{
  "model": "autoregressive pixel model",
  "dataset": "microscope photos of single blood and bone marrow cells",
  "train_examples": 194171,
  "levels_per_channel": 6,
  "layers": 6,
  "norm": "rmsnorm",
  "hidden_act": "gelu",
  "bias": "all",
  "inner_norm": false,
  "init": "kaiming_normal",
  "optimizer": "adamw",
  "learning_rate": 0.002,
  "beta1": 0.9
}
Rows from block 2 of a small autoregressive pixel model, named by matrix and row number. Rows with one number belong to one neuron. Each number is 200 + 30 x the weight over its row's rms, rounded and kept within 0 to 999. All counts start at 0. After the name is the row's rms in percent of the matrix's.
Before each neuron's rows are labels from the 100 images, of 14976, where the neuron reaches its highest value: "strongest on" is what is common among them. Only what is clearly more common there than usual is listed. The data: microscope photos of single blood and bone marrow cells. In brackets: how many of the 100.
# fc1: MLP up (model.blocks.2.mlp.fc1.weight, 512x256), inputs 172-255
# fc2: MLP down (model.blocks.2.mlp.fc2.weight, 256x512, transposed), outputs 172-255

strongest on: smear: peripheral blood (66); cell type: lymphocyte (39)
fc1.186,119,159,170,229,162,206,244,205,168,232,214,158,197,208,217,224,202,132,209,144,183,217,202,190,173,197,209,250,126,184,205,184,205,218,230,203,189,230,160,238,168,202,175,229,224,239,231,213,198,223,201,183,228,213,169,236,211,197,169,225,215,202,208,135,230,161,263,176,195,268,216,201,120,168,226,218,276,198,140,156,210,271,157,198,222
fc2.186,127,189,213,227,220,188,180,231,262,233,209,186,197,145,254,260,193,212,209,149,205,213,195,170,187,220,190,160,127,187,190,211,195,177,177,175,243,260,231,218,161,189,223,196,163,226,200,182,227,171,216,196,203,223,216,218,183,204,204,271,167,188,205,217,243,198,194,183,198,232,226,190,193,219,256,220,131,197,230,213,174,277,246,157,166

strongest on: smear: peripheral blood (77); cell type: segmented neutrophil (51)
fc1.315,115,189,209,187,156,243,245,200,186,188,168,226,213,224,237,201,217,188,227,154,119,226,191,181,208,261,197,194,146,211,163,177,195,195,171,195,223,191,206,194,189,229,183,297,212,193,198,232,208,170,182,201,163,221,235,164,216,215,254,253,140,177,213,129,187,148,175,213,201,201,173,121,154,187,201,168,168,199,213,171,190,254,187,185,200
fc2.315,131,199,157,147,222,226,215,175,222,268,185,222,194,198,185,230,233,252,202,199,159,215,203,204,218,222,193,167,227,193,235,216,233,191,256,210,201,190,178,170,137,229,189,201,275,185,190,197,246,197,203,206,245,180,168,168,187,176,213,187,159,152,172,119,184,228,194,197,199,204,226,170,157,224,172,216,190,240,187,195,80,208,264,185,199

strongest on: cell type: promyelocyte (36)
fc1.117,095,188,224,171,195,215,158,238,165,256,223,237,206,231,167,226,203,212,174,175,220,206,224,196,149,198,212,222,113,171,208,215,185,206,221,202,106,205,199,177,217,267,175,202,193,193,280,201,173,217,152,194,158,211,213,195,209,171,172,169,192,196,264,190,129,214,174,192,195,169,179,231,169,158,180,176,196,179,142,207,200,224,135,211,173
fc2.117,067,224,225,240,169,252,173,126,205,137,149,211,210,201,196,277,234,158,208,181,169,196,258,195,209,209,200,192,198,234,219,192,202,209,129,246,280,149,226,208,226,200,201,204,240,195,203,217,159,207,194,209,131,165,187,208,167,201,183,220,186,179,234,162,238,199,181,128,190,212,154,172,199,194,200,167,261,197,204,197,208,186,187,181,189

strongest on: cell type: promyelocyte (26)
fc1.126,099,261,208,179,208,248,183,251,232,171,180,230,199,195,186,224,152,187,217,190,229,231,185,207,189,236,181,176,203,196,204,191,173,196,190,283,218,231,175,180,244,201,220,203,211,178,198,197,218,154,198,142,164,248,232,186,187,225,262,193,198,227,203,206,197,242,186,247,156,135,193,217,193,210,234,219,310,203,157,219,109,163,200,192,187
fc2.126,120,198,243,204,185,167,191,160,195,139,276,180,234,213,174,177,221,160,203,223,220,208,235,174,245,222,203,230,182,153,232,168,187,163,195,185,264,247,219,151,209,190,197,186,168,175,199,200,175,230,173,222,183,175,200,203,196,201,180,180,190,202,200,155,206,209,179,165,171,183,164,216,215,223,232,163,202,204,197,190,114,235,209,141,292

strongest on: cell type: promyelocyte (31)
fc1.194,094,204,201,125,194,238,201,216,208,166,221,218,193,251,153,218,193,221,196,277,257,175,161,182,133,174,236,199,179,198,260,209,236,231,256,168,195,224,199,141,236,166,203,247,201,213,191,200,231,165,185,166,148,202,203,197,201,195,210,169,201,214,218,256,157,162,199,170,144,121,150,167,155,219,201,212,233,172,171,210,151,203,167,233,232
fc2.194,065,202,146,121,199,205,187,215,187,181,222,222,197,201,206,228,188,199,212,200,142,218,203,194,240,207,203,195,200,165,232,167,187,176,189,234,309,191,191,142,173,195,177,180,189,112,213,204,207,202,206,206,260,213,253,188,176,210,220,187,217,168,207,200,235,287,190,196,198,223,183,195,353,204,301,234,227,197,204,198,164,187,212,195,163

strongest on: cell type: promyelocyte (40)
fc1.29,100,202,194,198,208,240,216,185,167,191,230,247,226,198,186,173,174,192,183,173,198,196,155,201,152,199,248,190,232,221,197,196,173,271,199,254,207,150,210,240,198,179,123,189,202,165,234,206,212,263,178,205,148,221,138,153,203,209,203,189,197,229,225,123,219,218,198,199,180,216,203,233,201,163,286,202,256,178,160,234,122,220,202,184,234
fc2.29,099,189,207,134,206,194,204,176,135,201,240,226,204,196,147,143,234,244,192,222,200,197,194,184,189,177,199,198,219,233,173,219,195,197,201,224,233,303,174,166,209,193,158,186,178,177,220,164,158,212,165,207,133,124,184,195,192,201,215,194,232,228,211,133,234,237,214,187,198,227,198,240,200,214,257,214,206,204,173,182,169,242,217,202,193