{
  "arch": "transformer_decoder",
  "horizontal_flip": true,
  "vocab_size": 217,
  "mlp_ratio": 2,
  "bias": "all",
  "optimizer": "adamw",
  "beta2": 0.999
}
Rows from block 2 of a small autoregressive pixel model, named by matrix and row number. Rows with one number belong to one neuron. Each number is 50 + 12 x the weight over its row's rms, rounded and kept within 0 to 99. All counts start at 0. After the name is the row's rms in percent of the matrix's.
After each neuron's rows are labels from the 100 images, of 14976, where the neuron reaches its highest value: "top examples" is what is common among them. Only what is clearly more common there than usual is listed. The data: microscope photos of single blood and bone marrow cells.
# fc1: MLP up (model.blocks.2.mlp.fc1.weight, 512x256), inputs 172-255
# fc2: MLP down (model.blocks.2.mlp.fc2.weight, 256x512, transposed), outputs 172-255

fc1.6 113:56 48 50 54 54 71 65 42 36 53 56 71 48 53 26 49 56 52 27 38 64 54 48 63 61 48 45 64 52 52 49 51 59 34 38 44 60 37 38 30 57 31 68 80 32 78 64 79 64 49 40 73 48 41 59 38 74 59 49 43 58 53 63 45 50 55 52 41 47 52 44 66 51 38 66 46 58 25 57 53 44 71 66 51
fc2.6 136:54 49 54 61 55 51 40 53 65 51 46 31 54 59 50 55 49 55 82 49 43 63 46 49 58 57 42 65 28 48 57 33 41 37 48 40 49 39 59 51 73 45 46 72 70 55 51 49 44 51 50 58 37 43 41 51 50 68 58 41 57 57 45 46 59 58 43 52 77 35 50 53 46 49 30 72 51 82 52 85 36 52 38 39
top examples: smear: peripheral blood

fc1.389 089:46 56 42 57 71 59 32 23 58 70 77 48 51 33 28 23 27 71 52 41 69 49 62 44 52 71 30 27 52 50 45 38 51 37 60 57 32 49 59 47 58 51 58 58 33 50 53 42 48 26 50 49 61 50 47 49 52 78 58 68 71 45 47 54 42 55 47 52 49 57 51 41 44 49 57 63 71 44 44 59 50 80 47 62
fc2.389 067:50 41 57 48 44 55 54 54 22 63 53 71 54 59 56 50 28 55 50 69 53 54 52 39 42 52 78 34 45 38 50 49 43 40 50 53 63 51 63 54 45 29 46 45 42 36 40 63 63 33 54 30 31 35 30 30 53 57 61 50 45 55 37 39 34 50 44 48 39 53 52 61 55 40 70 25 39 52 56 67 50 52 45 51
top examples: smear: peripheral blood

fc1.138 087:55 63 49 62 51 74 66 57 49 30 64 48 52 35 50 47 48 43 68 51 65 78 39 30 65 39 53 48 69 70 33 40 47 51 66 56 52 42 38 51 45 51 66 53 64 39 43 50 61 42 42 51 54 35 51 51 19 49 48 53 48 44 69 23 54 48 54 30 47 60 66 43 49 51 40 30 50 60 50 53 60 39 53 56
fc2.138 078:50 47 46 50 52 14 55 38 37 54 43 48 54 46 77 55 56 53 60 37 53 44 51 52 59 51 37 52 38 45 71 64 51 37 44 99 51 53 21 54 38 49 67 67 35 52 50 36 62 49 55 57 49 48 63 44 51 31 50 54 44 47 49 46 52 42 36 51 70 48 42 49 48 40 53 47 50 48 47 54 45 47 55 44
top examples: cell type: promyelocyte

fc1.62 103:37 44 53 49 66 55 41 64 27 46 55 52 55 36 18 41 52 52 51 52 41 55 50 41 61 70 37 49 58 65 50 44 51 63 45 26 68 49 29 55 47 10 54 73 55 60 57 60 47 58 42 65 37 71 26 40 50 58 45 65 62 42 45 60 47 45 34 49 42 47 50 34 43 63 47 36 53 60 48 35 52 33 58 54
fc2.62 096:42 41 28 51 57 39 48 34 60 49 40 37 47 45 32 50 43 49 38 45 45 53 48 57 50 53 42 49 77 20 54 49 53 48 62 46 45 50 48 54 26 54 34 37 62 57 53 63 49 35 50 51 48 45 46 49 49 38 50 57 51 49 23 41 55 41 37 51 55 34 19 42 47 55 46 99 49 50 53 46 48 25 21 58
top examples: cell type: segmented neutrophil

fc1.231 102:20 43 56 41 42 55 50 54 49 44 19 50 57 44 43 50 32 51 54 50 50 59 40 50 42 56 72 54 26 57 44 45 64 66 94 51 55 51 32 59 46 46 47 71 50 43 43 50 36 50 26 44 63 50 45 50 57 39 47 47 50 62 27 50 58 54 57 46 42 43 81 49 66 63 27 57 48 55 45 36 33 53 38 54
fc2.231 109:58 66 34 64 39 37 58 63 62 47 45 51 32 44 05 46 66 49 57 63 50 56 47 43 57 52 48 54 53 46 64 52 57 75 20 42 53 45 59 56 48 29 49 28 51 49 54 24 65 55 57 49 49 46 55 59 46 60 42 65 57 72 76 43 53 67 62 43 62 36 73 18 61 68 56 35 52 70 52 47 49 55 40 41
top examples: cell type: promyelocyte

fc1.98 105:43 52 50 52 36 40 58 48 48 81 57 43 51 42 58 26 53 49 54 53 43 43 33 47 51 54 45 39 26 73 52 20 35 55 47 31 51 36 72 43 50 54 60 54 46 59 60 62 40 33 27 60 51 11 67 64 52 62 51 53 58 55 50 49 58 77 50 35 56 71 28 53 64 45 39 45 59 37 47 39 60 38 64 48
fc2.98 121:55 36 36 53 49 42 55 55 43 72 30 77 52 31 24 58 60 50 51 50 68 56 58 47 56 50 46 73 72 41 57 63 56 47 35 56 75 59 57 75 46 72 41 43 53 51 46 55 60 54 53 81 50 36 67 43 53 71 47 45 33 44 55 54 20 74 35 48 40 67 54 60 65 44 68 49 39 68 54 35 71 58 62 47
top examples: smear: peripheral blood

fc1.341 106:53 48 32 60 50 72 52 53 33 51 47 51 55 23 39 48 54 67 36 82 32 56 53 55 65 42 46 23 75 46 52 50 41 46 58 66 43 58 46 29 51 50 59 64 64 51 66 50 48 50 53 58 46 58 52 57 62 63 51 55 61 41 79 58 67 63 62 46 51 50 19 59 45 37 67 65 55 45 68 42 55 42 35 42
fc2.341 094:46 64 44 66 33 49 45 32 67 45 34 50 48 51 37 45 44 56 52 61 53 60 42 62 47 50 35 47 45 51 53 60 44 41 60 21 31 43 43 51 40 61 29 51 61 51 69 60 52 33 44 53 55 57 26 49 50 38 56 63 50 47 25 46 34 28 33 52 43 58 62 16 44 36 70 27 51 53 38 42 55 49 51 22
top examples: smear: peripheral blood; cell type: segmented neutrophil

fc1.11 090:53 52 35 43 62 45 41 48 41 55 46 66 64 47 49 46 45 74 51 37 43 51 68 50 58 43 40 48 40 61 34 49 59 55 23 47 54 52 26 57 34 38 29 73 50 50 73 70 23 47 46 49 79 51 23 55 71 23 44 44 81 37 36 65 55 60 36 48 56 47 57 50 51 88 49 56 49 62 42 40 62 51 41 51
fc2.11 085:41 33 40 49 40 38 52 20 53 63 41 30 43 51 33 50 41 46 39 60 29 50 40 62 62 51 58 56 92 40 67 50 51 36 58 13 53 48 67 45 38 42 49 47 68 50 40 53 51 24 53 48 52 43 56 39 56 72 53 46 50 34 49 54 42 50 53 47 52 50 33 51 72 32 82 54 49 40 37 48 33 40 36 50
top examples: cell type: segmented neutrophil

fc1.309 105:42 31 50 52 43 52 48 46 63 42 33 43 55 43 31 35 55 77 42 36 51 67 24 49 70 49 28 53 48 61 42 50 46 55 52 71 51 40 57 72 36 56 50 64 51 37 58 58 55 50 54 60 49 66 31 43 57 55 48 57 70 35 51 56 49 38 69 56 40 60 39 48 44 60 53 27 68 64 64 57 86 46 29 39
fc2.309 124:45 42 48 53 56 53 38 74 43 56 61 59 54 15 52 61 43 34 56 58 54 58 49 50 57 62 44 49 70 55 48 41 46 58 54 61 43 52 62 50 37 58 53 49 65 75 49 25 51 50 34 34 48 46 46 52 51 39 51 61 54 34 42 64 45 44 59 42 34 37 49 32 61 42 08 61 52 72 57 43 45 41 60 57
top examples: cell type: segmented neutrophil; smear: peripheral blood

fc1.3 094:53 46 50 43 75 49 28 38 68 39 59 56 58 71 50 50 35 57 48 08 51 48 15 44 54 39 38 56 61 67 63 49 48 47 54 43 52 40 42 48 52 36 46 51 24 49 56 44 57 39 50 31 38 48 65 43 60 57 68 64 45 50 43 53 60 48 21 51 62 65 52 67 24 63 60 58 75 28 46 35 51 42 46 56
fc2.3 050:47 35 52 50 50 48 20 48 44 53 57 59 49 54 55 69 49 39 56 47 53 55 52 99 51 49 54 51 43 49 54 52 24 49 78 70 76 44 60 51 44 42 46 79 35 62 51 50 27 48 51 43 47 46 65 37 52 39 60 64 49 48 22 69 52 52 49 49 29 57 71 64 55 55 46 53 62 46 44 66 59 52 57 56
top examples: smear: peripheral blood

fc1.40 112:43 43 27 50 47 50 29 68 49 49 54 74 35 33 44 47 72 43 53 48 49 45 39 50 56 54 53 36 40 63 65 51 51 51 43 50 50 40 56 63 50 35 44 48 47 42 50 58 45 52 41 46 46 49 45 48 47 52 48 31 54 62 38 53 49 58 53 57 29 75 46 42 64 49 59 44 49 57 28 25 51 55 47 51
fc2.40 105:49 33 61 48 57 35 46 40 43 45 67 57 55 60 81 50 39 54 55 56 52 59 31 51 45 50 32 65 60 44 48 50 43 48 49 55 35 54 53 52 50 66 38 49 53 44 47 65 49 58 50 36 34 68 41 50 55 43 44 52 54 34 59 52 50 45 45 43 42 47 81 51 50 55 58 58 50 47 55 39 42 59 60 35
top examples: smear: peripheral blood

fc1.333 112:19 42 63 56 69 62 70 47 55 53 50 46 55 57 39 26 47 48 46 45 44 66 37 43 36 48 38 33 40 30 50 46 47 46 62 59 63 53 52 37 51 37 50 50 30 50 65 57 50 41 51 62 54 65 52 48 49 52 33 49 51 25 38 71 60 55 63 40 81 54 48 33 47 52 76 61 48 38 47 49 61 43 38 51
fc2.333 157:48 66 63 53 60 51 39 60 26 60 42 59 52 61 67 52 49 64 46 51 45 41 38 65 55 43 48 55 37 17 49 69 50 34 60 81 78 71 56 40 45 49 22 03 31 11 50 50 55 40 49 42 52 44 49 52 53 24 32 49 51 52 42 79 51 42 41 37 75 58 48 60 45 54 35 61 49 55 41 34 33 56 32 59
top examples: smear: peripheral blood

fc1.181 104:59 61 59 51 54 63 75 38 27 61 67 76 35 37 28 56 46 51 31 21 73 54 58 49 53 43 61 35 83 43 48 68 79 50 50 47 60 43 49 27 43 67 61 44 56 66 68 59 42 49 45 58 49 63 37 63 51 69 68 60 46 49 66 29 47 56 60 55 48 47 37 31 48 26 65 50 53 46 49 45 49 32 32 51
fc2.181 129:56 39 52 50 44 27 41 49 53 39 36 27 52 58 54 53 46 49 45 44 54 52 45 68 64 54 50 63 00 54 42 29 47 52 44 76 37 38 58 49 58 57 61 44 57 25 73 17 43 52 43 72 60 41 57 48 53 46 56 45 55 62 18 48 51 61 45 53 28 65 24 45 51 63 49 22 46 58 21 50 52 53 52 39
top examples: cell type: segmented neutrophil; smear: peripheral blood

fc1.154 092:47 44 48 44 53 61 42 70 62 52 49 68 50 59 34 47 44 68 34 35 43 50 40 20 43 59 66 39 44 50 42 68 26 63 66 55 47 46 83 52 57 31 56 54 42 46 71 40 48 56 59 57 42 57 30 34 47 49 42 60 60 57 58 70 42 32 50 69 13 58 52 34 36 68 50 69 17 46 40 46 46 51 45 41
fc2.154 090:49 69 61 49 45 32 59 46 54 52 34 75 49 52 35 61 66 48 47 48 79 59 54 53 49 49 56 46 52 38 34 53 48 59 48 28 44 54 46 51 43 39 40 43 50 42 72 35 28 46 52 39 51 69 82 49 50 35 57 53 43 50 50 40 41 35 57 52 77 42 68 52 55 53 39 66 55 66 55 71 54 63 47 56
top examples: cell type: segmented neutrophil

fc1.176 098:61 42 39 43 67 69 52 44 66 47 48 58 64 45 65 45 61 68 47 36 41 60 44 45 51 48 37 50 20 50 37 31 41 38 54 50 33 58 55 52 44 50 65 70 48 59 52 61 49 48 34 53 48 04 49 69 67 75 60 40 59 40 61 72 61 65 54 43 53 52 50 49 67 77 68 39 56 24 49 49 55 40 39 52
fc2.176 104:46 67 50 51 50 58 57 42 47 50 66 48 34 50 37 59 51 49 47 42 51 34 61 73 58 51 50 51 69 57 50 44 50 39 48 55 46 68 37 47 41 31 51 41 57 74 46 23 54 42 46 49 65 62 44 44 42 65 45 56 61 42 30 54 65 48 55 56 51 27 61 54 22 41 54 51 47 37 59 54 42 65 51 38
top examples: smear: peripheral blood

fc1.241 098:50 40 51 58 50 51 36 48 43 66 68 49 59 42 30 46 54 67 40 49 22 54 50 55 52 50 54 34 43 56 48 48 52 49 40 73 68 38 47 47 58 67 76 54 41 53 55 41 56 51 42 50 40 44 62 50 49 52 41 50 48 49 40 49 47 49 44 15 99 29 42 54 50 67 49 36 68 38 43 42 43 35 32 87
fc2.241 069:49 48 59 48 52 52 59 42 48 45 54 52 48 45 42 53 56 49 58 53 52 49 50 44 35 49 46 48 69 20 43 51 69 40 45 35 45 47 43 48 50 59 62 53 19 51 59 56 59 53 33 64 38 42 62 40 49 56 38 55 50 48 30 41 73 51 63 54 57 51 59 43 50 43 71 89 52 32 39 45 19 81 47 00
top examples: cell type: promyelocyte

fc1.226 097:61 40 59 42 64 60 38 57 42 61 64 45 51 55 64 53 34 49 31 47 45 27 45 53 53 46 37 64 55 60 65 51 43 44 57 62 59 56 31 49 44 50 56 38 33 58 49 41 51 76 48 53 69 57 44 51 57 56 41 50 53 51 64 86 50 50 39 47 67 39 67 61 53 69 54 70 66 42 67 46 56 43 73 51
fc2.226 086:42 48 42 49 36 59 61 35 72 54 61 58 39 68 42 51 54 52 50 45 70 53 46 96 56 51 39 50 25 52 68 60 46 34 69 47 48 44 27 51 44 43 53 37 38 48 49 68 49 21 34 44 49 37 60 47 47 47 49 46 54 53 45 71 44 40 51 53 59 54 30 44 52 52 37 25 43 49 32 58 51 53 18 35
top examples: smear: peripheral blood; cell type: segmented neutrophil

fc1.240 090:51 47 47 47 52 92 39 52 43 48 66 37 65 48 36 49 51 50 47 69 49 62 47 43 66 37 57 39 42 62 59 62 71 64 42 32 48 67 50 44 61 46 73 45 49 48 56 49 58 59 30 60 63 55 56 50 35 34 48 62 28 50 21 35 40 49 49 45 64 28 51 46 38 50 50 49 68 48 28 42 45 20 45 42
fc2.240 068:64 55 49 60 61 52 46 44 44 59 53 51 48 58 48 55 48 52 35 53 57 49 56 53 46 51 62 54 50 58 42 53 55 49 51 68 33 46 14 44 51 37 52 34 51 47 50 36 44 38 53 67 55 38 42 45 53 41 52 52 45 42 50 30 40 47 53 42 87 37 51 37 51 42 61 99 48 42 49 49 40 35 66 46
top examples: cell type: promyelocyte

fc1.0 101:58 36 51 20 77 39 53 32 52 48 38 57 60 60 52 34 33 46 40 57 20 63 21 53 65 34 46 61 50 43 45 38 69 50 51 51 62 57 51 52 24 48 39 49 58 65 55 58 68 54 51 48 69 51 48 50 52 40 38 47 63 45 58 65 48 37 42 56 50 49 64 23 54 56 47 62 47 50 54 42 42 46 56 32
fc2.0 091:58 48 52 49 47 50 62 63 56 54 51 43 49 45 72 65 54 36 50 42 56 36 49 24 46 45 42 24 34 58 92 44 50 21 50 65 47 54 36 51 43 46 60 48 50 75 46 16 55 48 42 39 44 50 41 54 63 40 52 57 45 62 40 58 51 47 80 47 49 40 65 58 47 48 58 55 60 48 43 57 55 47 52 55
top examples: smear: peripheral blood; cell type: segmented neutrophil

fc1.339 085:53 41 55 36 54 62 46 51 36 60 55 71 77 45 52 51 46 66 62 56 63 60 60 38 54 46 49 48 52 50 50 49 33 51 50 48 59 42 49 42 39 40 69 82 53 44 55 55 55 38 55 48 52 54 23 48 53 45 49 52 45 45 30 52 53 48 48 53 39 52 32 52 49 62 50 40 55 80 77 26 40 30 59 51
fc2.339 077:37 45 83 55 51 48 50 51 44 47 42 49 47 65 80 42 61 50 41 52 19 50 48 62 32 47 51 62 50 50 56 66 74 33 50 66 63 33 36 43 49 49 61 71 41 34 57 44 50 50 38 37 46 59 48 55 52 50 41 52 75 59 50 39 48 54 38 51 80 52 58 64 53 52 51 69 51 29 57 49 55 57 24 53
top examples: cell type: segmented neutrophil

fc1.203 108:39 46 49 48 73 48 69 70 47 47 49 78 50 35 27 41 42 35 52 56 46 58 47 50 44 56 55 54 87 35 37 51 60 48 62 65 73 42 43 54 50 50 51 50 37 74 56 50 51 68 64 65 59 49 52 49 53 42 35 59 60 55 55 52 76 42 59 44 50 33 66 56 52 51 41 63 38 51 77 42 78 37 50 47
fc2.203 146:56 42 40 59 58 60 46 31 38 49 49 42 35 70 54 48 59 50 57 33 66 49 60 67 57 55 51 50 36 38 49 57 48 48 60 65 40 49 60 49 50 50 49 49 47 49 44 43 39 45 52 57 58 44 28 52 53 30 55 43 44 36 60 61 51 29 48 55 63 46 25 56 47 46 51 30 39 50 49 54 32 55 46 57
top examples: smear: peripheral blood; cell type: segmented neutrophil

fc1.364 105:49 54 44 41 38 35 39 72 48 50 50 76 35 57 45 20 25 52 45 40 56 58 46 50 51 60 76 50 56 46 52 49 44 56 54 51 46 46 46 49 40 35 55 52 62 46 67 70 55 26 48 36 54 52 45 51 51 51 30 57 58 35 56 46 22 50 50 64 47 29 40 15 51 58 50 36 38 70 51 64 47 40 56 51
fc2.364 090:49 51 57 57 83 51 38 40 45 35 56 49 32 57 58 58 54 52 52 52 60 37 51 39 46 50 52 53 38 40 40 57 53 56 44 24 52 44 33 58 50 35 58 40 54 63 25 57 41 35 52 42 41 48 38 52 51 35 50 21 31 39 38 43 55 42 48 46 53 44 46 46 39 65 52 49 50 16 36 42 69 50 50 70
top examples: smear: peripheral blood

fc1.255 110:41 48 32 35 56 60 49 57 38 44 74 59 47 48 52 53 52 58 51 48 65 51 28 48 62 40 29 43 34 64 42 29 63 41 46 38 59 49 42 53 58 61 54 46 63 59 51 58 58 38 56 54 52 45 52 69 52 71 23 36 48 41 44 49 54 22 72 34 38 42 43 42 50 34 55 31 46 52 39 48 46 46 67 57
fc2.255 118:51 43 72 35 44 37 16 30 29 47 25 51 38 58 64 47 36 48 59 55 16 51 45 49 14 48 53 56 53 42 44 68 73 52 49 51 37 48 52 56 52 50 63 44 23 19 63 66 46 54 44 30 56 60 40 43 54 56 58 64 59 58 51 69 37 87 28 65 61 49 41 30 58 49 64 68 53 43 47 43 50 65 20 52
top examples: smear: peripheral blood; cell type: segmented neutrophil; cell type: lymphocyte

fc1.479 096:49 50 53 60 59 50 53 61 57 61 57 51 43 39 26 42 48 85 24 76 48 54 51 42 49 50 61 54 42 39 35 46 66 61 55 45 57 53 39 45 52 47 50 53 43 55 43 59 65 50 44 50 34 69 61 35 62 78 39 44 42 35 40 51 51 63 56 40 38 46 49 12 68 65 41 45 44 39 54 27 58 43 30 51
fc2.479 089:51 50 41 36 55 48 61 47 95 54 23 39 49 53 30 49 61 49 46 47 56 46 48 29 45 45 51 67 54 40 67 47 43 41 45 73 48 38 61 51 49 49 53 51 63 59 47 69 61 77 36 43 40 53 69 66 53 25 56 48 51 60 56 47 62 64 54 58 60 52 57 46 56 36 44 56 48 48 47 46 47 84 50 82
top examples: smear: peripheral blood